A small encoder-decoder audio transcriber, trained from scratch.
Model: 1.9M parameters, encoder norm batchnorm, encoder widths [128], decoder width 128.
Training: soap at rate 0.0029, 6600 steps, batches of 128.
Rows from block 4 of the text decoder of a small encoder-decoder audio transcriber, named by matrix and row number. Rows with one number belong to one neuron. Each number is 500 + 40 x the weight over its row's rms, rounded and kept within 0 to 999. All counts start at 0. Numbers have three digits each.
After each neuron's rows are labels from the 100 texts, of 14976, where the neuron reaches its highest value: "tokens" is the input token at the peak. Only what is clearly more common there than usual is listed. The data: read English sentences (LibriTTS-R).
# fc1: MLP up (decoder.blocks.4.mlp.fc1.weight, 384x128), inputs 64-127
# fc2: MLP down (decoder.blocks.4.mlp.fc2.weight, 128x384, transposed), outputs 64-127

fc1.383:480514474607459511500479487570498473494505423560490477461508528495620547471482449539498494525565471502464494524463542397503487397530523499472571463539477554485475563478516492531497428491492482
fc2.383:522537484434507482512496535465408524542421469449543534529473512485442476455502503532505484407504528563543498503545520503448405510432487543497451474460513442495521447557538481573532465513503578
tokens: "u"; "c"

fc1.203:445533476527540546520527525438456442553487489411445526468537461484426467519499560521508489481452550517508516477526489551499530517550519559515541474509560507474436446535462456429503516474497513
fc2.203:549484489460473554529489457550498454496518526515584510564505540523496531573503508521435530493521560517515475543520522459469499560495519556465502494432531488558542445432484554484489440506437449
tokens: "d"; "l"; "m"

fc1.15:437613517487506506490488479527473503507503555509479461506542441435494492519478426499497441475517490502519516529381534444453532511486534546460591558428483504561512483486483491473477583528491475
fc2.15:510382477526513517483555482575468586515509483495425517537452508542495487492545488510416539544487543479474500508600459466434481533472532509486428432536519501433477535511436502510483470485472509
tokens: "l"; "t"

fc1.29:468554533553486407569499515479412471521499451567448471573481507498492528438407398525493483506509519543494486539530519553426497574482532513484495598519510459545570541509555470447467505453536475
fc2.29:473441475522553457476510567547547508515515522465467526480517558593526492435520537475488466476549508428463509421463461525561532494499489498516539444487477525455411466448514523526533521536508495
tokens: "l"; "e"; "n"

fc1.246:443546528468502540539474531556491524422466472564450454531470508479547436529433489515425503439503484511466378510453460438490500487459494448541538591504503512538442539497522532471465531548538441
fc2.246:482448534504541525522516495562503516493503500534524540466466497532534549525561570496524465503543467488504527484428563433434494545498466449466485567530506514514556519525461561526591476470530471
tokens: " "; "i"; "c"

fc1.149:443541526534421459554543543459483456483438493398472515490549503457502476523496507455533466491495494495478498524502501515503504492515567532501462544485516473457595543502467521449503527457471431
fc2.149:525463427463465478519489525493467480512442408496537563521456490486437511461471460511424513505500566564534521518457494502491524478550420602421510501476551502520487489517461519524420540553534502
tokens: "e"

fc1.33:473540528449547457497483477474480489473524485497497458536477559564518561524441516517474497546549500485487530451517523480501569550483420557517514500518479527521429425482544433522456520500494527
fc2.33:481515514452477520547493493520498443507490451596552515480503425458421498479450528432556413468479496515423463592527546497528436454498520507489491597438498485495510523471479539494474454488521532
tokens: "a"; "r"

fc1.220:474583525527541464487469512504526477477577512516423502444516457556496503442470537507522509524550500421522466450473550483498515473429482499437506499485534470513441419522482489544497499506481503
fc2.220:443508516491507489475542434509460529485523468480579532543469526445533468539470442505496528566499507539567481524489560486453505506515466475436559496542458595547514522479486566519512495481486520
tokens: "d"; "y"

fc1.16:505521535525526517562502478454553509513499560551527413503501442548493465494513458501497547518461488524483534527474486479481562444538475526514560537602473489535520480472553438510555493478446485
fc2.16:488428498492532550413500432526458502484552564461551536539528513474516583466428392496546528484487487454472552466505493537486501589488487523520454481485447534484538528469529452500521501479527552
tokens: "y"; "f"; "r"

fc1.134:458492472494563552557499572452502483461516463533497458555499469486521504518505522537540435472583482539478469519427470568496564554552494535465552416530509501461458494414554456506462573488509495
fc2.134:497522566506441401410502492508463465541510559511489558519513560518490486475538580464447449533543501544584486486515527534461483581537485505479490575495485448468543503459451503464537511470502555
tokens: "a"

fc1.178:481460541488452487557425511528473503469538512513414461466389468477586502495495515537536420447482460468491466554486540545436538520473453497480497527509529505505439525524591502516494506473472480
fc2.178:407511418537517546490544500467474454444494479402463464456579452459515548481579493503450482524508495510469602483496482494460450474505517476411536500475559495488513456479463506483396500573524535
tokens: "u"; "f"; "s"; "p"

fc1.39:484543482530466488483456485538480450521522606499519526482455456554544467571518507442542485502552472486512503454460444542584522495442512450496525503583480484414445433474521581471511422522511555
fc2.39:526480418458525579428529515495507515498499417524508541445493479527494501515518544489483518474480515507438492567530521492521527495503470406504517470601472521559612570454513493462441463528506500
tokens: "y"

fc1.349:503432417492487544519499535486449463441550478541447423520452507508523423494480478474481508475510471454500447543526488485499513546462512488495485509455497408489507447541495515535496468527478518
fc2.349:519485475501551381486482493540551545521525431486532483463413532501480498551466507553489505491530510519544511446530455500547458521458541557462517525463510525507466488430524510475511482469456424
tokens: "y"; "s"; "f"; "c"

fc1.142:507553448487405467455448490480499482559487524488472542486486533491484458403514470489429482423485529493506523564537412481496439368447453543575497475500486535482446509547425448502524430506452506
fc2.142:493505515447554538497585554475530535480466500510523395531448484464496518523509568490569489500455516492542469430464474478503535511470473436500491463498509457414494483444538489471463605529529461
tokens: "d"; "a"; "l"; "r"

fc1.59:535464502525560481567488513476497455551460496412449528481524539504571534413500552522455465455518446474560465497514444471558483497476489532553467534499518471417534505496540508480516500481540459
fc2.59:457498524543450512492506438591595554472489509426504484530509423484496479514516515426479477494486525508480543456531501508503547515543505470466507514496480506480545417506464463538536554499463496
tokens: "l"; "d"; "r"

fc1.172:497462503549484481516432460520481460469497517524479503523559494522600513493425490538491519483453565463530481457513512552508562532483536511509408468492505432557394540570479538449596486495468501
fc2.172:493463466434484478501478424493478484584565546515497496466515520512518567505548552401543542460520411519466534557543472482503588503453513445513539538448531398460490445524579493508493504488454530
tokens: "a"; "n"; "l"

fc1.299:553505503490544468556459477484386475549555448550421549539526485423458525492580512480460472480475469472534483503473536504451488523487533548546469532451470533458449432537514500473515411588578446
fc2.299:482457490539454467496534464511573490452514516510510506566452472539545501486559536487522531512497591548456459526520381480529535431552510452428591525512535524516465491501551522472560546494523506
tokens: "l"; "w"

fc1.339:513502530546548545486434527487474542520530553526487518453488489497510528541613460448493528435522419531542542540452527503511460563442460483461595534585506541478467453502493441527499495479489428
fc2.339:510539520503449478504498424468460509538521456537463533513476540573535489399487480500541550547493484486522486569517513471489468529532497529515407532504559442465514537485496529481543558539485469
tokens: "e"; "w"; "l"

fc1.230:491562473482492428513532570512437433465495448511529487495542466522499460525519494484551562505441492498478488532485518536518466487552507547503475572467508540496564500598556531530458511470452597
fc2.230:481479452559504506585474462454476513534511496611456469428528498532506549490494501503431505411517507470504509522513538478469499465387517464547514555455491423448395506446437507413482529541500460
tokens: "l"; "t"; "r"

fc1.213:506524465507533484506426484583490499491593559437457549538447490514462498574545550510417507424445471533487480554487462510508588492404474538528479444509459513500472434465523487496450507442459516
fc2.213:480485532539568502484500547435554480455501449497532559433523520462489473472478488510553513482477521428502549488477520501503484513485524481529480524507456473540434472456528463473483497499505537
tokens: "d"; "i"; "h"; "g"

fc1.193:416515462494571586455492476478492498518542451478453480514530475417564516526519518452476454538487495486474512441485500498524546529509508465443426470445503492451465539420424441508499580493494528
fc2.193:455481442473465455583564450537514511435504515500542407453547491523488479487496516481471453529552537488523538511536460478530517508529540449480499508502437514453454539520461540469527506548487494
tokens: "h"; "g"; "a"

fc1.44:518537440495496448525515456512565483517461558522527476525482489512532610550470507512508492504476444435471463496438523554524518501532491535451492480555488554492461505553504484467470426422491532
fc2.44:444536524512419531533468513505517528500503502551425553494549501499576516497504471538510482502499485442508472419486483520503471475514554494500525531490511458501483488466571514535450467538535495
tokens: "u"

fc1.304:551551454526531535500506493483470446519491489494469479446484511501481454554529395526533481498469490513473513449507481451549510490447502418482465497547468462467492430497498509465459492489437542
fc2.304:410491441405499431446471513593497494455493563565452490514507506493497523506500564518478445582520487475533482533472425489504552492570480512557501530484544551541476514492474541493472536542532448
tokens: "u"; "p"; "i"

fc1.296:431513500506543435493488554604437498437507494535524468517551504494462501480430429521477447457481461425509508461519489477480494513469463546501559513496528436506530511512509603529512519525476581
fc2.296:570544545491467529460439489423509509583539602488501520475555475456537502543449468528486433545541456507559519505480583489490468445436525443500488443544465517492533590478485539495498443505492448
tokens: "u"; "'"

fc1.67:510556505447557516529459459497525477509479462456438453578493515493504488553488462515464514494531515565449514504474453586477567453417468453520546531489387513518506518477539499479511488494518471
fc2.67:478481592504461494548425503552475467472516509508574549476425567530440498504484454525417483551484561515503464445479441478502438475538451474493399469441550498609456474499486503492484512499518441
tokens: " "; "h"; "s"

fc1.323:454484497480500409499457427504449451515543458564550493518491512467537528477507472473390553436475587473478469470485493506475455512413502561475531504474513517528472488526449507525485467527538401
fc2.323:520479483504477551504542514534532511483463449438573527486491497556482540474533500530524493468450542468558570618491427535548486514591460479505521431487506487449477494462469482499523493483472558
tokens: "a"; "t"; "l"; "p"

fc1.63:484524550553485504514496543496517411445512489499501461500542514525504443561472480515484470477519458513475572497469556432499446473437535517521473546524446479511503456586570502450444466462574457
fc2.63:524495486501535509447505449513516533491506449475486494448533435533509463427547528452473579448525485494554468394576465526508587492480471375455473490521490539460541592490440504479522469504486491
tokens: "l"; "e"

fc1.369:543484512503450427467523511547511510482531532514535492495480432589482530528537527470525430584421521513498474516422510476459441502581536497466529460567431436422428454463458525472533513498521501
fc2.369:497508490501511519533526506475470478449503459520467546505524472475493507450474468501440442433470559494577589482519512531499567541452518486534444505521504518473516557498592426455473523496526462
tokens: "a"

fc1.307:526563516506473477518492493523407466532478525505498470483497502547530526489469545496465508535493490466535489543482498449588520516535539508564422491532450362493482461539496515455510494526475537
fc2.307:504433455551597447507517611473440528499555494488485452558452473477444517573580494473481493438474475455502505446587502509483492570476489475479514534420539530413443484460485451525464509478500483
tokens: "a"; "s"; "'"

fc1.259:533517481477448511477437472520517441485474442561465564487520519531554447513430490505538552522491548458482552447521433564535505408487499573472514520581492444488560503482488572535482464502509471
fc2.259:499464516418543461524491529455456509434531521523472507522513473485433455472568405429567466510539504558500451486552581424535524582486476548490483523474536500465448465464508418465504487526489478
tokens: "d"; "c"

fc1.332:445548554472569493484466446434435507485504493462456486617555502474494530527518521512540469465499514538482422424503418510417499480496459562470494495501550507490481499428448496490538525467432425
fc2.332:579458456551538484489552552478522460440559471535498523451450465472483520581472530463521497491488480528538538481553464501502501506485545531541486517494462437530580526450515418525423448527460488
tokens: "d"; "l"

fc1.355:481521439485558412503527493544568525477484558508530487528513534517458567543558494579538476513424529501549438502464525471512506581529485498454477487619558527450563440500508513498530521499485443
fc2.355:482576521535530458490512535512464551524513574459567435460578478522486496515509528430499501520545482460461523461530532523501491501500519470546480415531574446481432512520534471505497510493489421
tokens: "y"; "b"; "i"

fc1.238:519411490471413478526468526512538480518532507439495476450521531471495425442533584518472472551459454481455530442460450509484476510495450525489465404494506493468439496519528431491495529556465453
fc2.238:447502490484419433475488554471442506526463480541556404484387531526515555467420531511532574461532481489490521580447545560493536542471462522451527531448494490498540510486536507518503478481499517
tokens: "u"; "g"; "t"

fc1.320:508613507516491454531454470537487410551515477515521522467489467458490466528496521549476435504531481485497532482486486544505516517514448529499466579532494454548529460492446570524437513524538529
fc2.320:540447494555547510436554523502521498460516495437514508485490544507481525509525510438505504460558474468528475589493549529424445476543478561401543467468500575489495494492491527487499465491524563
tokens: "u"; "i"; "l"

fc1.150:504494503527499510507441495509431486432505483512516441480512494507458494458462511437505548527464566507502529433546537493583461612552545543519514531532495408480523552438428436442471504500474472
fc2.150:535524497510438503474498510564541439526491511467512462463454525453475481466507543460553442491484385486447461508497494500474541466574459446448454473496505452502485519465514458480496512459489577
tokens: "d"; "h"; "n"; "s"

fc1.145:548453543502544505438538517527438503526467509523498464615512498552485535404493513475516491415471574512472473521484486434492547479513497468463466477466477462444547498542511464443451509449479503
fc2.145:390539526504497562528528519535523554484530435464432496492506529484440432512508402497533471587508513487489507476417498462474485452487484545502429494439534469542548508489478496449525455522509485
tokens: "a"