config.yaml
model: "encoder-decoder audio transcriber"
tokenizer: "char"
decoder_norm: "layernorm"
adamw_lr_other_params: 0.0029
Rows from block 5 of the audio encoder of a small encoder-decoder audio transcriber, named by matrix and row number. Each number is 200 + 20 x the weight over its row's rms, rounded and kept within 0 to 999. All counts start at 0. After the name is the row's rms in percent of the matrix's.
Before each channel's rows are labels from the 100 clips, of 14976, where the channel reaches its highest value: "loudest band" is the band of the loudest frequency at the time of the peak. Only what is clearly more common there than usual is listed. The data: read English sentences (LibriTTS-R).
# conv: pointwise conv (encoder.blocks.5.conv.weight, 128x128x1), inputs 0-127

loudest band: 500 to 1000 Hz
conv.5,096,188,191,212,204,194,181,198,202,221,223,200,168,253,232,194,182,182,236,209,206,197,181,197,200,182,177,228,183,162,195,209,161,175,182,193,194,200,217,196,194,196,187,215,175,175,210,194,163,198,200,200,207,154,194,165,209,196,199,200,168,238,244,233,197,203,230,190,192,204,210,199,191,212,225,189,199,177,208,191,176,178,177,175,185,199,228,216,206,212,206,206,221,195,250,189,207,202,225,156,222,222,215,179,159,245,212,230,205,215,172,196,223,186,205,189,191,181,213,208,201,177,176,214,189,172,187,193,194

loudest band: 500 to 1000 Hz
conv.96,094,203,198,227,169,197,183,225,221,184,230,203,219,186,201,210,203,190,191,198,195,198,182,220,199,203,236,187,201,179,190,214,207,198,194,207,180,212,202,228,195,201,209,219,219,171,203,169,198,160,221,208,236,239,197,203,176,190,203,193,182,187,204,196,208,176,177,261,182,202,206,217,211,221,210,180,224,177,208,190,222,265,230,189,225,178,190,211,202,187,213,188,228,191,173,181,217,191,199,246,167,201,186,240,221,158,235,209,161,185,171,191,209,210,183,176,193,199,192,227,186,210,219,200,202,168,198,216,208

loudest band: 500 to 1000 Hz
conv.20,101,218,169,197,203,157,192,213,186,186,175,191,192,225,174,215,215,157,219,218,239,222,178,188,232,197,198,201,197,189,187,237,223,177,179,222,226,189,193,180,190,207,243,220,187,193,181,189,202,177,206,199,222,193,217,232,229,189,202,194,212,227,219,212,237,180,169,191,179,211,176,187,166,214,207,183,189,192,172,191,192,210,216,184,197,220,215,183,198,205,177,169,196,182,202,214,217,197,187,229,183,151,172,213,205,189,166,236,188,185,228,196,162,197,180,203,197,193,210,176,254,183,183,195,188,214,190,186,196

loudest band: 4000 to 8000 Hz
conv.95,103,191,176,193,175,188,177,204,207,196,178,196,194,209,229,161,212,227,250,218,240,216,212,205,186,183,144,192,170,213,222,206,177,215,185,219,236,224,197,173,210,205,197,193,209,189,217,210,190,217,210,190,192,224,179,200,187,181,200,187,210,188,203,183,198,164,201,171,175,221,189,225,209,189,194,210,209,170,228,187,233,187,225,195,196,215,229,206,213,221,217,188,236,220,177,205,216,202,184,208,258,203,196,188,159,176,204,171,215,197,208,167,194,210,182,168,161,185,210,242,208,211,207,210,203,220,191,195,187

loudest band: 2000 to 4000 Hz
conv.8,109,227,184,197,167,210,205,230,227,184,202,203,209,224,229,183,196,198,194,203,201,165,192,215,203,178,188,173,195,232,212,202,238,207,182,175,228,202,192,196,207,167,208,171,178,199,182,251,221,210,243,218,201,217,178,191,179,192,171,187,185,204,207,168,206,200,194,197,185,202,191,180,218,196,205,217,228,249,210,189,177,195,199,255,212,180,174,186,184,227,201,179,221,208,209,199,193,234,212,208,218,187,196,219,184,210,188,210,203,206,161,182,156,223,177,187,200,232,191,221,214,172,224,199,241,173,178,206,201

loudest band: 1000 to 2000 Hz
conv.50,099,193,215,194,185,187,194,231,186,178,172,192,204,224,187,208,188,219,174,221,200,195,235,185,188,175,177,169,182,210,212,163,166,197,224,215,185,225,217,184,194,241,195,200,216,222,193,189,209,194,199,238,162,184,193,196,218,192,205,198,190,187,200,183,208,215,209,236,230,196,196,160,192,187,168,187,167,179,196,201,235,202,189,217,230,267,207,182,185,156,186,207,194,224,197,226,186,189,214,213,198,182,189,178,218,210,223,198,207,169,206,156,176,228,212,216,190,194,212,183,190,195,171,204,189,242,182,198,215

loudest band: 1000 to 2000 Hz
conv.21,104,234,223,170,221,199,211,220,218,184,209,219,206,194,216,199,195,194,224,210,238,202,179,202,203,186,167,210,217,210,191,149,158,206,174,213,175,180,191,192,181,187,217,208,243,196,225,156,193,207,219,221,198,222,238,211,208,187,209,178,232,180,169,208,200,187,200,224,250,197,222,182,204,212,177,216,183,196,194,174,215,206,184,237,175,192,187,227,181,210,194,206,176,189,227,222,200,215,203,154,147,206,193,195,189,190,201,182,195,174,206,156,184,185,229,201,194,217,190,193,216,211,228,202,213,212,216,216,197

loudest band: 500 to 1000 Hz; 250 to 500 Hz
conv.104,097,182,215,180,220,163,190,221,205,185,196,208,175,168,199,193,190,246,193,195,208,173,217,184,187,180,210,204,192,188,205,183,178,170,209,196,213,187,233,190,147,186,198,182,235,159,184,194,157,206,248,199,172,173,181,232,232,212,176,173,203,184,202,214,232,190,206,184,212,227,199,227,197,198,186,186,175,178,198,222,226,195,167,192,198,170,208,186,200,172,185,226,171,160,219,218,170,210,227,214,208,183,183,186,170,188,190,194,206,199,191,209,201,175,217,218,184,207,203,227,210,202,206,182,231,198,207,173,210

loudest band: 500 to 1000 Hz
conv.73,104,200,213,234,190,200,171,184,186,195,203,189,210,197,177,198,162,210,187,191,201,162,183,216,186,217,203,180,204,213,167,194,193,212,177,134,232,190,172,186,181,186,200,224,236,165,209,191,181,228,220,193,192,208,185,190,183,218,201,164,158,214,187,180,202,205,192,216,172,215,205,177,195,212,194,166,195,202,203,239,181,174,209,197,233,210,221,203,242,217,192,195,203,220,203,209,183,203,195,191,164,239,199,231,200,161,173,206,182,173,198,224,206,216,207,237,230,205,174,227,197,183,180,209,189,166,202,197,200

loudest band: 500 to 1000 Hz
conv.41,099,216,185,208,179,218,222,212,179,208,182,209,198,237,205,176,193,201,215,192,186,202,214,182,235,232,193,219,196,233,194,201,177,138,178,207,175,244,201,201,206,190,217,193,191,182,217,201,225,176,228,199,213,256,210,208,198,210,203,180,210,238,208,209,187,213,222,200,222,194,204,190,184,211,228,190,204,189,194,228,183,189,190,187,204,193,219,188,195,220,217,263,202,163,223,195,188,202,208,196,206,217,173,187,198,167,181,226,193,205,188,222,195,211,203,240,185,170,210,193,201,188,148,246,232,209,200,201,190

loudest band: 500 to 1000 Hz
conv.88,097,166,199,241,193,187,234,232,223,202,204,183,183,192,180,202,162,230,190,176,210,202,196,174,220,183,205,204,210,176,141,207,214,205,211,202,212,188,228,254,220,240,196,182,217,206,199,213,212,192,254,199,198,190,187,197,203,229,193,215,194,206,201,217,213,185,190,182,253,177,198,179,175,168,199,168,211,233,204,188,204,196,206,237,194,212,231,178,245,195,214,203,188,207,178,209,201,155,200,195,191,220,204,206,195,216,214,215,211,208,186,185,205,195,170,201,239,169,175,183,219,202,207,199,191,205,197,216,205

loudest band: 4000 to 8000 Hz
conv.18,106,220,191,204,163,181,213,194,189,244,209,206,223,227,261,197,233,205,221,190,196,199,209,202,191,224,204,192,190,201,195,206,198,191,218,164,159,200,185,178,155,193,228,190,211,214,200,211,186,228,201,200,186,200,216,170,189,185,182,216,173,185,178,230,206,177,206,226,195,197,213,221,155,167,194,207,170,199,197,193,186,170,200,183,208,186,218,180,216,200,205,167,178,188,185,156,210,189,176,189,245,184,165,182,228,173,194,222,213,183,201,199,209,197,198,189,173,177,210,197,242,204,200,209,181,192,237,211,174

loudest band: 500 to 1000 Hz
conv.7,099,199,189,188,189,193,183,234,182,192,195,180,194,186,203,203,210,181,188,184,209,176,239,169,190,189,206,209,173,186,203,211,202,184,220,176,212,200,171,191,189,182,213,203,191,165,221,230,223,170,193,175,238,213,230,199,205,185,172,246,194,209,212,191,180,207,191,222,205,217,212,151,173,201,186,185,208,173,171,189,178,224,204,199,190,170,218,187,167,150,207,202,210,192,195,194,192,170,169,206,183,160,197,192,193,204,204,179,194,190,161,165,226,193,190,205,179,187,191,191,166,221,174,218,231,150,192,178,179

loudest band: 1000 to 2000 Hz
conv.22,095,182,194,184,203,188,206,177,235,203,177,224,227,230,211,209,258,171,175,202,200,218,189,194,206,172,232,177,204,225,167,199,231,195,183,168,244,224,198,239,204,221,211,237,206,180,207,188,230,212,185,213,169,227,176,156,196,185,217,164,197,223,206,181,239,192,217,195,243,207,183,206,233,201,186,203,206,207,197,225,202,188,184,223,192,202,197,221,198,208,178,202,202,208,207,212,215,172,159,217,205,196,183,230,188,199,185,230,224,189,219,202,204,185,230,220,179,199,206,204,172,193,194,187,171,204,209,207,201

loudest band: 250 to 500 Hz
conv.125,103,209,229,180,169,201,186,187,175,201,207,200,201,216,193,234,209,201,171,199,161,216,232,205,203,211,186,165,210,223,201,180,213,204,199,215,200,194,217,221,156,183,176,197,207,205,221,193,227,196,189,204,212,189,198,187,199,167,180,208,217,175,227,224,212,188,187,190,156,185,209,163,200,179,213,206,167,203,197,235,194,194,169,167,229,177,230,166,224,201,187,189,175,224,236,197,198,237,258,189,194,227,207,187,211,198,217,191,171,203,187,210,177,192,211,207,185,225,158,191,184,199,230,199,209,227,221,223,178

loudest band: 500 to 1000 Hz
conv.75,102,199,196,200,210,181,192,204,222,214,219,236,209,176,189,213,176,181,228,211,206,215,160,201,175,167,219,177,181,200,183,175,211,221,207,223,238,205,210,161,217,206,206,246,227,183,170,205,198,176,173,183,215,187,181,200,182,197,191,181,200,213,208,227,217,211,181,209,180,217,161,180,200,186,205,181,200,199,187,218,197,186,198,190,212,215,212,180,213,186,191,210,151,251,159,173,171,212,203,178,209,156,243,245,194,190,184,183,205,209,189,224,213,194,191,173,173,206,234,199,192,189,193,205,192,190,214,200,233

loudest band: 500 to 1000 Hz
conv.43,102,175,185,190,202,196,205,207,199,201,180,172,210,216,181,177,183,188,225,190,203,181,216,209,167,188,203,190,201,195,181,231,190,184,205,231,219,200,190,184,180,212,232,196,235,188,197,182,173,248,209,198,200,191,270,183,191,206,178,216,202,202,220,177,196,206,216,178,179,180,204,194,176,227,197,173,188,202,194,224,180,186,194,180,186,203,163,206,189,222,163,217,179,209,234,147,206,192,159,220,171,221,197,183,219,154,232,224,210,156,196,220,222,206,210,209,192,185,211,225,196,207,175,190,195,201,171,211,195

loudest band: 500 to 1000 Hz
conv.37,094,232,163,238,193,245,199,203,193,206,205,206,189,179,195,209,213,200,220,167,246,222,221,180,210,177,252,169,188,228,202,186,207,229,216,190,200,224,204,173,198,198,213,196,179,155,179,194,208,170,175,216,172,212,200,180,191,197,182,192,219,207,194,194,157,209,186,209,206,221,195,204,169,231,158,191,222,221,225,205,230,201,204,218,200,180,225,200,194,202,165,202,215,196,171,200,208,178,162,202,172,236,188,180,196,178,157,179,211,202,208,187,189,207,199,197,232,189,188,186,184,225,207,214,213,207,183,220,205

loudest band: 250 to 500 Hz
conv.11,099,234,222,174,186,200,172,248,187,231,233,190,194,230,184,186,173,205,190,217,202,223,176,193,186,220,248,220,169,196,197,229,164,200,190,157,210,193,182,221,204,214,196,217,198,202,158,211,179,187,226,216,229,190,188,191,194,184,192,179,231,198,188,185,211,201,237,196,224,164,186,209,205,188,239,202,196,219,151,202,192,231,224,189,224,188,199,246,193,214,191,176,179,211,183,204,211,199,222,212,211,182,224,204,213,164,176,187,178,180,196,185,191,198,194,204,190,202,200,215,226,183,188,197,177,203,196,219,233

loudest band: 500 to 1000 Hz
conv.70,094,194,180,215,222,209,206,193,176,213,210,212,198,183,216,199,220,219,198,222,181,185,217,220,216,195,186,217,213,227,184,221,185,214,190,172,234,248,210,171,199,178,186,189,199,203,170,203,198,230,180,217,236,196,170,188,233,194,194,205,203,204,226,200,192,188,200,211,141,211,156,195,173,216,185,235,236,180,195,198,211,222,213,172,176,175,208,216,203,227,206,167,205,215,208,155,186,173,172,208,215,177,189,179,176,205,187,232,222,207,212,180,146,204,226,212,224,182,225,202,190,198,192,215,232,198,200,210,190

loudest band: 2000 to 4000 Hz
conv.71,100,164,214,196,210,194,203,194,183,196,190,165,198,183,231,164,180,182,157,220,194,203,210,184,201,189,207,198,212,190,174,130,185,200,203,235,192,178,185,212,199,183,166,200,185,171,261,216,211,207,212,208,194,220,191,176,177,231,203,195,190,199,205,198,200,174,222,197,227,214,204,174,247,193,212,232,208,207,200,200,209,217,172,163,199,222,215,160,221,218,147,223,188,191,189,179,229,199,195,186,210,191,199,197,214,227,214,175,211,181,219,195,188,162,204,208,224,186,207,179,197,194,176,209,208,208,217,209,197

loudest band: 500 to 1000 Hz; 250 to 500 Hz
conv.51,095,175,182,202,201,193,223,152,216,209,189,217,205,204,194,194,235,239,187,179,215,217,202,179,211,212,216,194,219,229,196,196,215,198,184,190,184,223,188,201,196,214,242,208,209,210,246,195,224,217,187,253,244,183,241,211,222,204,168,251,199,180,205,221,194,212,210,226,195,157,189,202,202,199,176,190,214,177,200,193,213,202,180,210,208,196,252,201,195,209,209,212,218,167,197,207,201,204,202,187,216,220,206,234,225,187,194,186,185,237,231,178,194,192,206,193,190,226,191,191,182,174,219,179,184,211,219,180,159

loudest band: 4000 to 8000 Hz; 2000 to 4000 Hz
conv.105,099,200,201,182,188,179,168,205,216,193,194,206,192,187,221,181,180,217,239,199,191,166,210,200,215,199,223,173,215,194,211,197,171,191,204,237,200,212,179,216,180,212,215,251,199,229,191,180,201,196,206,162,192,224,197,214,177,212,187,248,196,204,173,213,197,179,237,201,188,193,195,186,227,187,184,206,204,184,216,213,200,238,198,209,209,213,177,196,198,203,185,223,237,189,188,152,232,247,194,204,213,220,203,153,173,232,182,204,188,197,212,198,196,195,197,173,210,171,207,169,188,165,234,198,219,226,185,172,233

loudest band: 2000 to 4000 Hz
conv.27,107,203,210,195,205,181,199,215,211,191,190,212,167,200,226,205,218,173,170,210,165,191,194,180,219,222,193,192,228,184,192,207,206,195,173,186,224,188,194,193,210,185,200,228,188,183,182,172,187,203,207,196,207,221,191,211,190,201,186,193,217,193,164,167,178,265,190,228,187,189,170,201,222,197,234,230,198,168,212,172,208,186,193,216,181,213,191,187,201,259,283,217,215,185,204,193,186,193,192,224,179,205,173,183,186,197,209,188,217,172,181,200,186,226,228,190,211,196,178,230,221,200,214,211,219,168,212,193,183

loudest band: 2000 to 4000 Hz
conv.54,112,220,231,197,180,211,212,175,222,194,209,210,222,228,236,200,243,201,204,215,185,213,189,180,196,176,229,169,229,198,231,232,201,204,221,177,181,194,174,175,175,179,159,183,222,196,175,211,199,187,206,143,170,256,180,207,220,209,200,191,193,214,237,207,226,200,190,208,221,193,189,193,211,183,205,199,185,204,211,216,186,175,198,201,191,215,234,241,179,250,210,208,175,176,193,182,190,194,200,226,224,229,202,203,173,209,188,168,220,199,191,184,194,195,177,222,205,162,183,198,182,203,205,195,195,203,213,200,181

loudest band: 2000 to 4000 Hz; 4000 to 8000 Hz
conv.13,104,213,154,236,183,168,213,167,190,178,202,197,209,184,222,175,199,204,155,203,186,197,184,181,182,210,206,234,187,196,190,202,196,220,180,211,190,216,205,247,241,206,191,192,218,211,210,189,194,197,194,217,203,215,199,204,210,156,207,190,153,228,198,213,231,194,186,240,217,232,188,212,203,192,211,234,213,168,210,158,203,239,162,218,198,234,200,188,211,210,181,195,183,198,247,180,215,174,188,165,200,209,216,177,171,202,200,206,200,204,197,201,231,207,212,182,225,178,167,192,185,193,173,191,206,192,213,186,197

loudest band: 500 to 1000 Hz
conv.100,100,223,172,178,222,240,205,212,194,207,184,191,218,205,209,202,185,196,201,206,241,212,220,211,169,202,204,179,191,208,208,187,204,237,202,202,189,189,196,223,188,230,201,218,195,232,199,185,224,211,202,210,197,194,192,233,199,202,211,213,169,201,159,262,196,172,157,196,192,252,207,211,205,202,192,182,177,212,182,240,229,177,210,184,195,181,188,189,174,187,211,171,168,211,181,217,161,205,249,178,228,223,196,232,211,193,170,217,205,213,177,214,198,176,206,206,184,222,182,179,212,181,179,184,191,219,226,204,194

loudest band: 500 to 1000 Hz
conv.1,099,176,225,194,202,186,194,231,216,197,189,220,218,180,194,203,158,184,197,188,168,189,231,222,162,188,178,187,187,190,200,211,221,182,200,176,221,166,224,192,191,195,224,180,230,200,170,224,202,197,185,206,187,179,198,192,159,190,213,197,194,217,190,219,182,220,194,190,207,211,192,224,187,210,167,210,139,228,199,245,191,205,204,206,206,187,195,207,199,175,175,198,211,209,211,164,150,162,186,187,199,178,180,207,202,194,188,251,181,200,195,162,203,198,208,200,176,172,203,203,211,236,199,247,220,213,206,206,223

loudest band: 250 to 500 Hz
conv.126,096,239,206,218,198,184,212,200,254,205,149,218,178,185,194,189,197,191,190,208,177,221,200,207,182,224,222,203,188,208,208,215,192,193,202,227,203,200,240,181,187,214,190,223,214,212,180,177,195,160,202,196,204,182,216,177,200,198,174,188,220,162,186,224,231,197,219,204,172,149,160,196,215,198,196,175,204,196,221,216,219,185,186,185,192,214,223,222,212,186,210,193,162,232,234,193,198,200,174,242,173,215,210,203,156,232,211,202,209,205,207,240,219,185,199,212,240,202,212,198,211,178,199,189,233,207,214,202,180

loudest band: 500 to 1000 Hz
conv.28,100,204,192,182,199,182,182,179,188,171,185,167,177,217,221,174,184,174,159,191,203,192,189,179,178,191,214,204,200,219,193,174,209,240,203,193,209,188,239,183,180,194,240,185,185,197,189,200,194,180,201,217,223,193,201,172,166,207,204,194,192,220,228,240,188,206,211,159,184,188,224,208,205,170,195,224,182,181,208,213,217,171,212,159,208,197,202,212,212,183,233,202,191,171,198,202,203,216,240,175,212,182,206,186,203,183,202,214,192,198,148,195,248,204,201,214,184,213,220,191,240,206,253,190,179,168,195,190,229

loudest band: 1000 to 2000 Hz
conv.16,093,179,190,215,224,188,200,171,210,186,187,182,214,206,206,178,211,210,173,217,209,180,157,184,201,233,173,190,212,192,198,161,176,154,206,183,196,198,176,180,205,224,188,211,211,179,236,182,200,202,221,191,194,178,179,189,224,182,209,175,207,189,161,210,183,211,202,205,206,194,213,191,194,193,216,208,215,196,212,197,211,216,217,234,217,195,201,229,178,189,204,254,205,229,186,178,183,223,225,175,181,225,195,220,181,216,189,200,185,205,180,217,243,188,273,189,181,221,201,193,210,257,192,177,197,217,218,200,197